Weights of a small image VQ-VAE.
Model: 4.25M parameters, 32-pixel images, encoder arch poolformer, encoder norm layernorm_no_bias, encoder activation gelu, encoder depths [2, 4, 4], encoder widths [64, 128, 256], decoder norm groupnorm, decoder widths [48, 48, 96, 192].
Training: soap at rate 0.0023, 9300 steps, batches of 512.
Data: trained on photos with spoken descriptions (Open Images, Localized Narratives), 203450 training examples, 23.4 epochs.
Rows from block 4 of the decoder, named by matrix and row number. Rows with one number belong to one channel. Each number is 200 + 40 x the weight over its row's rms, rounded and kept within 0 to 999. All counts start at 0. After the name is the row's rms in percent of the matrix's.
# convs0: first 3x3 conv (decoder.decb.0.1.convs.0.weight, 96x96x3x3, standardized in use), inputs 88-95, a 3x3 kernel for each
# convs1: second 3x3 conv (decoder.decb.0.1.convs.1.weight, 96x96x3x3, standardized in use, transposed), outputs 88-95, a 3x3 kernel for each
convs0.27,101,182,201,146,209,194,208,182,194,124,284,167,211,225,153,229,176,217,255,202,182,186,298,188,207,183,164,226,193,234,166,188,199,210,176,255,197,188,249,239,234,218,136,172,143,191,226,173,226,225,201,165,212,169,185,277,191,184,183,175,137,178,179,211,263,187,171,237,136,158,223,255,190
convs1.27,090,246,266,240,183,193,153,171,241,218,178,151,260,156,182,236,193,249,169,271,193,247,205,114,141,204,134,184,177,149,165,211,125,161,187,179,179,199,204,200,211,221,217,138,187,171,189,199,232,222,205,234,185,216,129,164,189,209,260,228,219,156,191,185,223,153,251,157,166,133,130,254,175
convs0.28,095,241,149,178,200,177,180,212,212,351,224,176,176,209,332,155,166,162,164,95,239,159,198,239,202,196,206,208,206,205,244,189,148,151,248,258,269,203,204,179,228,245,221,209,225,212,132,289,159,196,178,257,239,207,167,160,230,145,189,215,203,146,249,166,236,215,173,210,175,193,260,167,186
convs1.28,097,146,192,187,234,230,196,233,225,252,196,232,228,251,154,236,192,253,235,204,193,184,231,248,157,211,210,214,224,154,157,217,212,149,170,172,189,207,170,174,279,154,179,255,153,206,190,245,251,216,183,222,286,169,277,248,194,176,114,147,179,263,191,230,171,170,165,233,206,173,169,139,166
convs0.29,102,187,270,201,163,221,135,165,221,150,252,227,212,191,275,184,225,186,215,161,261,210,86,155,215,143,200,223,191,130,188,198,165,186,191,185,200,211,256,218,145,162,265,204,211,195,229,211,236,156,213,102,223,216,236,209,226,243,149,214,235,180,198,211,158,179,174,131,161,178,153,234,200
convs1.29,105,233,128,203,209,79,162,154,161,138,155,203,182,146,179,193,199,176,145,193,266,197,205,231,235,300,201,225,291,231,192,279,206,188,222,260,207,224,189,149,216,91,208,179,165,176,213,218,219,303,166,185,225,200,197,200,180,199,252,203,171,196,290,168,235,170,179,248,213,240,202,238,202
convs0.30,114,244,275,213,184,287,268,239,227,311,233,142,232,192,148,268,204,179,160,141,168,235,203,89,215,241,175,241,214,233,150,210,268,176,216,215,251,186,134,197,234,220,205,229,195,183,176,162,189,212,238,171,239,173,210,131,256,175,269,225,177,219,151,207,174,154,177,225,133,254,233,176,265
convs1.30,092,167,238,182,224,218,205,147,198,163,246,162,177,191,88,266,168,127,122,221,230,179,222,172,183,217,122,249,215,125,208,204,190,183,176,107,170,220,185,247,213,197,255,214,202,243,190,179,148,188,153,112,185,189,167,201,189,201,170,179,172,184,235,237,185,167,188,226,214,162,215,226,206
convs0.31,098,79,268,161,177,282,182,163,242,222,294,185,219,275,288,258,149,184,227,126,178,231,180,216,245,161,223,212,148,225,142,271,252,185,165,233,212,183,182,207,148,210,182,189,131,131,248,273,249,165,193,220,169,221,199,250,157,169,191,139,152,164,177,133,213,233,207,232,206,266,209,297,106
convs1.31,097,190,200,233,224,151,250,213,170,267,230,217,227,207,78,230,248,164,230,181,227,210,182,235,292,177,239,254,221,199,198,193,172,142,178,221,161,217,230,192,203,260,172,195,245,196,266,228,186,199,229,217,216,161,176,206,162,229,153,240,191,220,156,212,218,180,252,210,145,229,217,199,266
convs0.32,106,188,168,245,169,145,177,211,256,224,223,242,202,225,162,235,230,191,207,188,195,186,178,233,203,241,276,202,185,205,223,179,206,212,134,262,113,254,200,185,199,234,250,231,227,238,226,153,222,227,244,162,205,209,191,216,116,221,177,237,228,176,171,221,224,170,246,181,261,291,183,170,151
convs1.32,094,230,143,143,250,183,171,183,222,212,231,227,232,245,197,181,230,236,231,115,268,147,222,266,178,254,200,256,210,240,120,254,251,206,174,193,190,176,265,174,244,203,273,166,182,152,257,265,141,183,196,194,197,211,228,243,285,239,140,76,204,122,294,122,229,191,218,162,166,170,160,184,173
convs0.33,101,149,221,145,193,230,166,200,120,201,195,203,233,174,340,179,143,207,169,234,186,213,239,189,214,163,254,123,172,202,212,177,277,100,254,150,203,257,222,205,128,234,205,218,208,176,160,182,222,194,191,261,216,221,206,175,85,141,197,151,192,192,261,219,215,232,148,267,95,230,196,109,215
convs1.33,091,205,290,206,164,160,178,191,113,162,158,217,216,215,171,316,195,233,218,184,209,200,168,180,199,179,201,223,243,226,261,151,197,168,173,170,225,254,244,240,228,184,220,203,211,201,175,173,71,259,272,191,172,144,185,200,162,194,175,305,210,263,231,193,186,122,163,96,202,153,166,212,164
convs0.34,103,167,240,203,220,262,212,225,264,150,170,213,185,151,191,242,208,163,185,136,228,255,178,218,228,196,157,191,154,171,175,188,170,174,193,173,154,158,262,179,203,263,254,224,279,241,233,191,224,251,190,239,230,191,206,199,258,240,255,86,184,242,271,195,286,229,210,266,227,163,147,72,140
convs1.34,094,200,234,232,221,191,145,211,216,212,201,206,189,217,188,192,181,156,238,154,153,110,209,141,192,178,224,166,214,199,211,209,286,198,189,215,247,257,208,218,166,234,135,216,165,217,183,283,187,164,312,84,154,217,129,200,179,167,205,258,206,186,239,121,191,163,198,166,101,181,317,227,244
convs0.35,102,236,170,240,185,135,164,223,201,193,207,176,221,160,136,235,234,283,170,172,200,196,196,176,156,205,228,202,199,183,237,138,219,219,206,185,119,166,100,220,242,215,195,197,164,202,228,195,254,177,190,242,156,213,216,170,243,217,255,251,207,184,208,221,239,259,227,205,224,258,184,135,201
convs1.35,124,193,133,168,228,188,224,158,194,165,177,106,142,215,225,193,200,216,195,196,296,270,170,153,64,225,241,206,147,148,158,212,184,208,218,272,200,187,225,144,216,273,279,219,113,157,254,193,195,208,273,196,221,148,165,171,184,219,199,294,217,244,220,198,202,219,177,179,186,274,183,159,157
convs0.36,098,199,223,182,249,182,220,198,205,195,277,197,257,239,230,185,218,153,176,181,154,187,231,255,196,229,233,269,153,262,136,109,150,205,235,209,236,134,256,231,227,222,226,222,172,217,208,265,171,165,198,224,214,212,246,203,174,185,189,190,225,243,200,219,233,218,177,249,128,155,231,223,201
convs1.36,094,247,162,202,232,229,218,188,213,208,207,205,141,241,195,119,164,170,188,144,195,211,220,158,156,165,226,281,219,188,219,267,274,202,214,280,147,248,236,166,164,236,232,229,186,171,191,172,259,132,231,198,230,237,230,199,188,158,206,233,79,191,169,196,225,266,245,179,218,282,261,161,212
convs0.37,103,215,222,187,153,165,251,111,109,181,232,179,173,231,151,134,217,191,199,216,76,263,263,197,206,153,208,220,179,156,193,230,231,151,184,212,235,227,121,215,183,253,179,151,162,240,195,199,169,133,190,199,170,184,187,327,254,229,237,227,155,195,263,196,150,217,169,156,110,242,166,248,204
convs1.37,098,146,211,225,201,172,237,234,264,167,174,168,140,188,150,221,238,223,201,233,205,196,226,174,132,248,224,233,225,204,181,193,186,201,187,237,217,179,179,184,155,119,225,199,197,221,182,165,210,176,189,271,222,234,162,171,182,181,226,236,221,148,80,180,194,166,220,261,309,236,201,158,160
convs0.38,096,223,181,231,182,167,196,191,202,242,193,147,258,218,107,210,167,213,212,149,208,171,236,211,173,199,157,147,161,194,207,113,203,195,232,257,210,175,245,194,183,172,261,223,144,200,176,104,188,189,151,182,157,252,189,167,214,214,191,188,222,235,189,133,181,223,201,237,149,131,226,263,244
convs1.38,089,226,198,179,189,217,136,181,173,183,176,266,286,178,202,227,211,298,212,194,206,184,221,251,135,192,213,202,228,165,202,197,164,131,178,151,151,199,276,252,131,222,224,218,196,251,193,180,173,158,191,161,244,214,113,216,256,166,225,251,180,251,202,251,184,222,173,199,168,154,155,170,122
convs0.39,101,209,278,203,285,118,243,236,270,245,147,207,130,203,195,167,174,188,151,217,207,195,209,182,244,156,161,156,222,241,223,281,205,169,133,204,191,152,189,173,164,171,155,183,213,232,130,210,239,202,233,156,146,239,186,202,164,169,247,238,212,204,211,207,210,135,167,205,254,225,220,188,186
convs1.39,102,182,140,148,143,257,164,169,221,213,235,127,172,245,227,210,226,153,186,233,62,202,216,204,177,235,210,185,241,226,245,226,293,165,168,118,226,163,180,191,199,126,173,179,215,225,205,180,138,199,147,242,215,258,254,223,267,195,165,165,249,202,203,195,159,229,182,208,176,271,188,244,138
convs0.40,104,235,226,231,184,259,184,150,185,214,199,218,157,227,210,182,198,239,150,232,189,262,211,210,137,210,202,210,193,179,171,181,175,241,176,151,163,263,239,136,254,211,231,212,266,179,191,150,169,137,201,182,171,207,161,205,168,218,216,224,299,163,210,240,196,221,124,169,229,161,164,188,203
convs1.40,098,207,197,195,170,256,224,223,198,198,211,227,88,249,195,152,256,157,203,174,131,157,164,203,205,180,176,170,199,221,246,219,238,239,197,242,247,206,167,226,166,203,197,189,242,184,177,160,122,175,237,195,201,224,215,207,282,214,146,257,193,186,233,166,169,221,192,136,221,265,218,233,215
convs0.41,106,191,225,182,193,188,235,226,156,214,186,179,191,295,203,208,313,217,181,194,196,212,218,194,81,228,157,141,102,149,164,243,225,128,171,154,131,181,188,161,234,185,226,153,270,199,237,167,189,297,159,293,216,184,168,214,216,181,195,258,189,240,217,144,200,199,232,173,281,244,214,206,174
convs1.41,093,231,156,141,232,182,218,210,218,221,159,145,144,115,125,151,165,183,194,203,144,237,239,174,292,200,229,218,234,177,141,245,243,139,212,231,224,136,268,157,165,247,142,184,163,200,237,199,222,259,193,180,136,153,164,154,214,190,165,207,194,220,180,128,215,251,249,255,213,187,280,200,247
convs0.42,105,186,226,176,156,144,192,228,163,218,154,198,202,154,215,261,209,246,151,156,188,242,189,173,203,209,154,154,150,159,225,213,128,135,169,162,181,211,144,146,259,230,210,219,244,173,268,198,204,229,130,229,224,296,198,176,175,297,128,245,220,220,150,228,111,209,183,211,177,180,168,166,151
convs1.42,094,137,275,189,157,257,239,183,194,175,227,164,199,130,152,218,211,171,140,178,137,173,200,219,187,181,234,257,208,305,239,242,199,293,249,184,209,250,168,196,233,75,225,222,161,225,143,252,172,95,229,234,154,187,203,233,169,239,198,164,170,220,266,215,200,252,244,184,204,278,171,145,264
convs0.43,095,228,159,198,222,219,159,205,249,157,199,223,222,237,226,237,216,219,263,205,256,230,152,295,209,231,213,175,177,150,234,175,239,239,156,199,258,252,254,199,242,247,238,240,171,225,244,187,225,172,261,225,157,179,202,200,185,240,232,243,165,185,235,225,194,190,161,252,167,243,131,226,267
convs1.43,099,169,137,247,176,147,231,194,186,205,114,205,160,151,195,171,184,167,158,193,235,143,174,298,137,228,274,152,241,182,212,205,155,266,216,282,182,171,223,238,183,233,174,227,174,188,258,172,213,248,119,241,211,237,210,186,153,241,226,207,248,175,200,254,203,204,231,211,208,166,179,192,204
convs0.44,098,187,275,179,141,148,214,172,244,207,198,124,173,82,183,206,157,218,171,223,191,215,206,159,199,245,215,148,185,153,228,254,219,293,190,241,219,163,224,257,198,243,193,163,153,264,259,191,160,320,159,249,261,260,162,226,171,266,203,183,228,229,171,143,270,231,145,195,203,167,214,146,179
convs1.44,095,238,256,210,170,180,184,256,259,203,174,217,163,186,221,226,164,203,236,235,220,196,266,297,213,204,219,187,201,173,192,190,256,165,134,208,208,123,169,255,144,199,200,258,176,199,196,175,217,123,235,138,222,241,141,178,232,193,281,207,144,209,239,202,177,204,210,260,154,199,237,236,148
convs0.45,101,204,110,182,153,176,166,199,196,213,216,215,194,196,286,188,185,291,198,199,162,174,201,240,219,207,220,111,194,270,103,221,219,206,230,266,273,170,230,250,258,190,222,187,183,210,171,225,198,218,174,199,200,199,176,212,175,186,128,130,216,126,165,190,196,178,225,224,191,150,227,154,165
convs1.45,098,178,276,209,194,306,223,205,240,136,217,176,170,197,178,189,224,235,230,175,211,230,253,256,224,193,294,222,185,209,159,115,220,157,115,220,181,218,200,160,150,155,172,135,165,221,155,250,290,186,261,195,158,193,213,200,173,188,222,239,194,203,133,254,188,232,231,204,198,180,182,207,239
convs0.46,096,204,193,211,164,234,193,310,161,145,213,210,195,219,234,265,185,217,194,203,216,191,219,224,261,229,189,233,213,184,160,144,193,269,121,203,174,215,262,196,220,258,156,179,203,182,201,144,236,287,224,262,231,195,217,213,211,282,108,155,156,252,153,181,225,130,132,206,208,162,180,238,194
convs1.46,094,175,191,168,202,160,199,208,186,165,136,237,203,127,203,251,242,252,226,153,182,197,177,139,182,202,178,176,224,186,237,212,112,197,180,199,240,277,235,231,213,176,119,182,197,180,210,237,190,224,121,213,214,222,189,194,89,184,177,231,158,212,263,232,145,154,261,187,170,218,279,182,257
convs0.47,101,240,154,258,196,168,228,98,184,232,216,229,196,267,246,217,164,219,250,157,155,186,256,204,224,206,213,218,244,206,153,239,219,204,230,227,240,225,244,226,211,287,253,145,247,256,211,213,211,144,344,208,146,88,194,284,173,206,164,240,235,241,208,254,188,235,188,262,240,187,192,185,259
convs1.47,100,301,169,219,181,131,210,257,195,240,209,298,206,226,209,256,223,212,216,222,191,216,141,221,233,227,171,244,201,245,268,131,206,297,249,215,183,212,215,243,264,203,260,169,170,220,262,206,225,217,112,190,176,231,240,154,239,230,218,104,168,274,167,206,203,213,248,141,205,262,224,252,207
convs0.48,096,233,286,200,151,126,160,140,109,217,205,256,177,232,210,172,250,199,144,191,206,246,126,175,147,154,195,214,221,267,212,166,193,236,180,187,163,229,239,225,230,206,260,273,214,232,156,150,228,155,209,197,222,104,165,230,219,254,181,265,215,206,202,235,150,206,150,223,100,129,236,234,265
convs1.48,095,177,173,235,167,240,194,229,211,223,272,162,187,197,250,204,178,187,186,171,284,195,246,261,197,189,194,205,205,196,181,194,159,208,148,232,218,164,161,187,190,265,203,167,210,212,219,234,226,213,203,265,204,215,262,158,169,172,193,179,230,186,227,193,219,202,259,211,191,170,133,169,132
convs0.49,094,212,215,209,191,137,263,200,144,234,181,101,172,143,174,244,210,151,192,175,209,296,166,211,260,184,138,243,209,202,224,241,242,214,255,184,177,181,147,140,212,184,215,186,247,221,199,160,187,222,210,150,184,190,202,165,118,273,177,176,233,161,168,168,197,189,271,179,213,159,288,218,197
convs1.49,106,196,182,193,191,119,145,155,141,210,251,170,204,195,126,191,182,209,264,203,180,163,155,292,195,183,164,229,238,187,194,179,212,170,218,219,164,160,199,142,235,176,209,184,225,103,154,156,207,229,169,179,182,199,151,214,243,217,198,235,219,187,228,237,214,206,244,178,64,210,196,224,213
convs0.50,116,175,275,190,171,124,276,216,187,218,203,153,176,211,207,225,246,205,154,127,218,302,199,229,174,236,118,136,203,172,165,154,146,174,226,160,155,203,272,238,156,183,216,167,252,154,252,240,197,239,250,254,193,275,209,177,207,181,218,161,204,179,249,204,208,226,189,151,190,189,159,174,186
convs1.50,120,197,159,220,262,220,160,228,174,256,196,181,174,166,138,218,173,143,222,201,179,296,156,230,135,188,178,194,235,189,161,188,130,215,168,212,194,164,251,131,161,236,239,247,224,248,142,174,248,196,149,234,251,168,287,218,184,193,145,200,186,260,197,173,203,182,170,185,266,232,238,218,181
convs0.51,100,253,256,197,202,205,167,206,151,309,224,185,134,152,188,191,185,186,198,140,181,184,176,179,224,153,203,200,233,195,233,265,250,209,136,189,284,162,126,250,126,176,204,189,293,113,232,187,165,229,234,196,235,164,216,170,194,112,190,140,221,186,239,215,240,160,174,191,221,203,253,193,163
convs1.51,097,148,265,204,325,252,185,196,218,153,255,208,227,214,184,172,171,138,202,152,219,178,255,288,246,235,170,190,260,226,189,261,183,195,157,255,218,206,151,165,200,137,226,167,243,155,185,161,167,229,297,220,236,266,127,248,137,185,120,256,261,199,167,218,348,237,163,222,186,250,229,183,204
convs0.52,101,248,149,188,202,193,186,200,154,194,219,218,188,171,273,183,197,133,153,228,224,187,179,259,248,189,227,199,182,219,192,142,245,180,210,118,179,164,268,217,204,175,256,199,267,239,134,147,187,179,277,233,189,208,224,179,230,199,141,224,211,240,282,271,191,124,190,203,236,232,140,163,170
convs1.52,096,230,235,218,204,308,291,173,141,216,270,203,265,237,189,219,213,163,223,172,277,217,199,185,186,190,250,183,219,141,182,236,177,199,230,261,174,254,158,226,224,189,230,280,153,189,191,207,228,208,140,223,166,266,243,158,140,211,230,225,224,207,262,244,163,283,227,239,226,256,288,200,183
convs0.53,098,217,178,230,178,138,202,182,167,177,186,167,230,246,138,213,172,132,177,189,186,147,200,215,140,227,230,247,244,159,225,211,126,166,215,243,205,205,164,172,248,178,217,192,137,287,173,194,180,234,219,280,190,228,224,210,181,179,232,189,43,210,251,202,244,143,202,161,227,210,167,224,198
convs1.53,092,229,200,199,195,209,184,230,195,200,256,233,212,188,308,202,132,209,189,201,265,182,182,132,196,224,161,154,248,235,180,156,175,214,212,181,108,205,161,183,113,280,281,156,194,258,163,167,158,130,188,170,230,198,259,218,242,195,256,141,194,205,197,145,169,136,153,114,157,231,170,147,167
convs0.54,101,232,233,195,215,117,113,201,180,221,216,202,181,255,203,230,206,242,182,213,189,215,126,253,242,212,262,230,190,156,172,174,172,244,260,268,212,175,170,205,140,218,184,288,167,238,177,223,196,155,333,143,193,267,249,188,238,158,187,225,181,220,160,218,187,194,224,187,209,157,202,257,197
convs1.54,097,196,188,169,166,149,186,179,257,204,233,179,217,169,124,167,269,194,203,206,231,203,236,236,214,207,245,244,175,186,239,175,184,233,223,261,228,165,240,193,202,203,268,190,158,169,251,165,232,179,118,217,164,196,288,214,203,145,168,231,224,170,271,246,234,152,256,95,180,143,103,205,176
convs0.55,101,174,216,215,202,163,246,154,180,242,176,183,191,234,265,175,196,184,207,213,219,200,189,210,175,188,225,230,183,214,179,234,330,248,197,259,244,153,221,111,203,212,229,206,176,159,186,141,234,244,184,219,217,156,169,157,208,217,228,199,208,190,207,222,147,134,208,222,283,206,254,217,178
convs1.55,096,236,205,203,229,244,222,262,274,286,218,204,279,185,185,235,225,268,265,198,170,119,170,228,163,204,203,173,241,151,189,146,116,213,285,138,193,199,223,232,261,265,292,231,175,198,232,245,235,190,160,197,209,213,195,176,227,236,216,242,146,209,232,252,231,181,110,173,90,209,232,178,222
convs0.56,097,121,112,223,123,130,198,188,262,186,200,219,166,233,207,177,204,216,164,180,196,225,222,193,205,234,194,204,226,141,184,222,197,208,155,216,192,193,196,245,212,224,166,215,294,222,212,183,163,155,251,249,222,223,208,140,235,177,187,207,201,127,177,191,225,165,239,211,263,188,201,196,157
convs1.56,091,172,196,213,225,119,146,249,205,180,167,178,295,207,211,226,185,244,237,232,191,114,221,251,219,180,190,186,198,157,140,188,199,74,196,205,131,148,123,188,228,247,275,200,223,207,181,256,137,177,222,248,129,150,225,186,215,236,213,136,211,238,169,183,224,228,215,176,229,221,155,178,143
convs0.57,092,173,222,141,154,146,290,185,196,219,202,169,185,91,259,162,175,279,170,179,239,218,98,201,197,234,251,219,109,180,98,208,233,222,135,174,223,178,173,159,113,154,220,164,133,225,194,212,225,193,179,164,211,225,173,220,201,190,301,141,234,189,95,180,181,185,167,200,164,175,255,225,152
convs1.57,089,258,210,227,177,177,220,199,202,149,250,187,198,203,196,235,241,233,213,209,237,239,215,299,284,115,227,224,176,193,189,180,180,207,183,162,203,151,180,187,205,213,220,207,189,300,254,243,219,199,228,263,157,188,193,167,171,125,191,244,214,212,201,203,173,202,223,254,216,275,193,243,203
convs0.58,079,190,186,193,207,179,137,159,90,188,160,180,184,163,166,199,226,181,166,209,259,194,205,290,203,164,165,206,208,202,212,214,190,206,194,147,133,155,204,150,136,198,192,215,201,189,196,241,292,257,251,201,214,269,175,191,254,165,201,295,204,184,166,165,171,229,216,163,203,250,223,264,236
convs1.58,091,124,157,196,171,168,222,144,215,208,232,208,153,237,235,166,206,250,224,186,174,255,257,154,197,218,177,189,208,195,168,122,229,246,198,146,213,174,180,131,242,207,201,191,145,189,175,188,248,176,262,242,193,198,192,229,149,236,154,177,171,148,165,229,198,104,139,193,183,165,149,151,274
convs0.59,106,193,250,208,209,155,208,204,190,268,231,241,170,269,196,161,254,208,165,209,114,157,157,181,164,175,188,161,214,185,235,195,133,152,248,159,165,199,193,120,221,178,149,182,161,172,140,151,199,204,201,192,203,163,169,202,208,178,181,262,151,228,208,181,154,148,185,215,173,141,211,211,200
convs1.59,109,223,216,240,195,253,231,217,243,157,172,214,231,199,188,138,194,164,165,225,189,205,233,117,213,261,143,253,182,176,231,150,258,215,158,237,239,89,191,202,221,265,187,202,225,179,200,147,162,262,135,215,220,160,223,113,243,263,160,223,271,180,309,209,162,207,187,89,168,154,85,185,265
convs0.60,101,210,201,229,130,265,209,217,246,212,106,69,187,212,167,162,161,184,189,223,189,149,243,209,210,200,198,199,88,253,208,114,220,246,235,206,239,277,221,189,220,190,274,199,218,241,144,232,161,196,228,149,180,201,183,200,213,204,170,113,228,197,151,253,274,228,222,227,253,238,183,158,229
convs1.60,100,181,255,246,218,214,216,187,202,164,247,152,165,338,196,180,247,146,244,203,193,197,218,159,159,194,236,201,220,200,250,179,279,199,228,167,216,176,231,239,218,264,179,203,218,218,188,201,239,193,243,230,266,278,160,179,266,254,220,209,134,155,189,118,240,246,217,247,171,81,159,185,161
convs0.61,112,202,208,272,264,202,165,217,247,235,209,157,196,259,113,149,251,244,221,152,191,198,166,226,215,241,235,208,210,127,226,188,202,193,205,171,159,158,218,145,234,237,214,229,154,182,212,244,174,233,218,145,154,192,164,175,187,296,269,297,179,157,214,185,203,295,247,146,186,157,192,197,209
convs1.61,142,225,142,170,191,175,259,210,236,222,155,194,230,131,118,190,219,223,205,184,342,185,220,132,301,158,198,207,199,225,151,100,182,176,225,214,148,215,200,178,219,261,202,176,229,170,171,190,276,171,162,209,224,154,178,191,159,249,206,248,192,187,162,194,258,227,195,216,170,251,161,161,243
convs0.62,102,254,234,202,199,307,267,216,249,255,204,187,208,201,220,190,218,157,180,143,199,143,151,191,243,205,195,184,183,218,129,175,232,269,160,175,191,159,190,104,239,203,324,170,158,147,210,172,181,187,248,153,154,99,258,162,267,131,156,201,194,194,210,116,200,237,270,110,204,162,145,201,248
convs1.62,098,149,95,172,166,103,225,173,148,194,239,102,173,169,148,166,213,215,208,143,149,204,205,174,216,156,205,224,216,178,275,224,223,185,205,240,270,221,311,208,179,213,143,194,218,192,264,183,225,187,141,236,154,141,186,154,124,142,210,264,138,193,208,203,172,167,242,210,166,174,200,169,213
convs0.63,104,172,156,129,280,197,192,187,217,220,190,196,242,224,178,261,194,173,221,176,222,201,160,196,168,176,196,197,239,172,172,266,208,176,169,256,210,166,156,236,186,172,181,300,210,230,203,199,213,244,242,238,250,256,159,268,171,208,284,195,170,247,257,221,251,173,164,125,266,180,199,241,195
convs1.63,094,193,90,186,206,163,163,157,185,126,204,213,189,232,252,231,212,179,194,223,172,210,215,189,266,205,101,218,235,190,201,210,194,289,152,187,161,166,262,176,122,112,190,222,253,216,238,163,214,173,83,134,195,193,156,273,257,206,153,201,209,247,243,130,183,146,187,132,125,215,191,286,191
convs0.64,092,151,228,131,117,224,208,204,231,220,193,268,193,100,161,222,204,93,190,219,221,252,214,300,211,221,232,217,166,144,197,224,242,286,251,163,251,198,168,208,178,221,183,166,242,217,137,166,231,223,216,125,222,214,170,242,164,142,284,239,127,215,212,177,116,211,213,166,176,180,136,158,174
convs1.64,087,276,131,213,268,198,190,197,215,213,208,174,245,237,179,297,162,176,180,162,196,245,136,169,274,156,285,209,191,131,134,215,220,158,225,201,168,242,115,203,131,109,196,157,161,192,214,282,132,211,174,199,148,195,220,166,176,136,322,207,158,233,208,231,210,167,231,196,161,218,239,250,194
convs0.65,090,204,266,154,176,266,201,196,223,168,239,190,202,210,285,232,225,323,247,170,151,186,212,175,183,188,180,195,199,230,223,175,231,207,265,212,153,232,189,160,180,185,151,218,289,191,207,219,143,103,219,165,173,201,213,240,236,162,256,275,207,207,156,165,195,201,135,130,261,121,172,241,144
convs1.65,099,179,203,168,236,224,124,199,234,181,170,227,205,236,210,271,210,167,229,213,147,202,228,158,217,123,201,190,207,282,239,151,181,255,133,203,227,183,117,145,302,259,253,253,193,218,184,131,167,281,91,266,230,185,228,232,234,194,158,183,222,216,248,204,222,264,285,174,229,192,146,148,241
convs0.66,098,129,250,177,139,130,126,174,148,175,276,218,233,202,194,190,244,289,229,169,177,116,197,175,184,138,239,184,159,159,191,162,181,200,222,225,245,175,170,205,229,261,177,282,221,208,143,212,205,162,193,216,196,246,184,320,296,241,266,221,207,256,175,232,182,161,199,172,241,208,136,183,161
convs1.66,097,193,257,133,176,206,113,178,121,143,182,159,222,194,254,165,207,225,147,191,160,248,105,134,204,151,132,189,207,226,198,191,241,175,188,235,213,212,137,175,166,160,166,196,189,199,212,184,296,205,204,240,122,188,190,198,215,136,279,302,149,148,241,85,283,179,208,195,213,180,273,245,212
convs0.67,106,156,262,211,171,257,214,210,148,211,156,234,171,225,170,250,188,179,163,258,196,210,109,221,179,149,209,191,153,258,211,226,197,161,142,171,202,213,209,190,265,289,196,166,192,241,209,221,173,179,213,161,173,217,210,258,211,186,232,202,212,176,230,163,177,222,196,202,268,188,225,175,124
convs1.67,099,228,255,166,216,164,234,173,212,180,196,193,219,215,192,250,146,182,164,172,179,180,228,176,188,202,208,222,189,226,190,210,200,195,230,194,203,181,218,278,193,169,207,210,151,182,228,224,207,281,147,250,160,130,184,224,176,197,202,259,171,148,222,249,273,146,191,246,232,217,234,228,231
convs0.68,096,169,161,185,213,176,150,241,199,219,223,170,177,176,223,117,157,200,217,211,178,196,240,184,225,174,244,189,193,162,221,140,298,125,253,187,188,193,240,191,221,288,299,226,191,237,152,271,232,228,298,225,177,199,162,183,173,226,170,105,243,192,171,227,112,160,156,196,127,194,176,197,146
convs1.68,097,210,211,201,198,189,236,211,180,265,171,232,158,168,216,206,237,197,190,213,241,236,242,278,201,198,230,231,189,193,193,284,103,189,288,229,204,174,235,193,184,150,166,179,101,175,190,261,161,163,197,134,179,142,200,128,225,143,251,199,282,212,152,183,236,164,206,138,238,185,220,171,282
convs0.69,103,211,137,180,119,66,152,207,256,170,179,178,196,220,198,201,233,241,158,139,181,161,182,257,149,188,190,228,177,195,118,175,265,162,313,215,226,207,200,242,201,274,191,187,207,252,141,207,220,197,200,242,181,178,184,80,234,114,203,166,203,174,204,196,164,174,146,284,227,254,230,204,267
convs1.69,091,230,252,215,186,245,203,249,236,225,206,230,167,210,206,132,125,188,165,262,181,185,227,277,227,167,222,212,233,177,158,179,148,212,188,229,205,221,202,240,189,133,227,168,105,162,188,161,204,112,208,222,143,236,211,191,216,172,198,173,195,259,295,247,118,209,196,201,278,289,160,193,195
convs0.70,099,255,196,262,165,176,252,206,212,227,230,130,204,201,267,189,191,246,211,203,284,197,154,209,242,231,225,180,217,215,178,185,154,148,244,186,214,210,155,247,188,235,175,211,219,182,182,226,231,97,171,260,178,222,224,180,163,191,180,242,189,180,181,155,212,165,193,250,204,221,186,220,197
convs1.70,092,198,229,153,227,181,194,242,240,231,226,294,178,252,279,181,242,242,150,200,158,241,95,207,195,164,260,135,195,96,217,193,169,136,159,172,237,209,138,189,255,194,188,263,135,247,167,158,269,143,219,200,208,182,183,152,164,123,141,230,228,165,185,212,174,195,187,220,121,170,259,144,177
convs0.71,109,201,308,254,205,68,110,193,164,162,223,258,208,241,188,192,154,224,207,253,211,176,155,219,215,154,225,249,190,218,204,241,172,164,204,203,116,177,205,207,270,263,184,157,154,139,164,178,149,168,208,152,189,215,192,215,94,158,190,172,236,192,156,120,156,203,156,193,257,217,173,259,170
convs1.71,097,188,232,167,273,272,179,208,155,241,151,147,223,240,210,238,279,188,321,244,123,210,165,223,174,267,164,246,223,209,191,226,264,232,166,137,193,275,226,173,192,132,184,194,152,197,238,290,175,219,267,248,268,139,200,153,187,153,162,162,192,211,241,206,219,155,189,215,77,236,301,205,324
convs0.72,098,235,283,232,209,227,270,137,160,185,217,165,202,221,106,189,176,114,164,190,187,170,174,194,169,205,248,216,199,249,203,164,173,231,201,202,240,220,224,206,138,165,173,177,161,181,242,185,203,192,180,138,154,172,213,173,195,159,253,195,229,248,258,209,198,228,223,221,236,186,252,181,164
convs1.72,101,205,252,173,250,261,338,234,181,207,225,217,225,273,212,183,145,129,195,217,220,147,212,71,210,214,91,177,237,249,209,175,210,257,217,240,167,136,214,183,184,266,243,205,224,204,164,188,138,204,283,182,178,246,168,211,148,176,204,145,221,243,229,139,202,197,196,202,157,161,225,172,190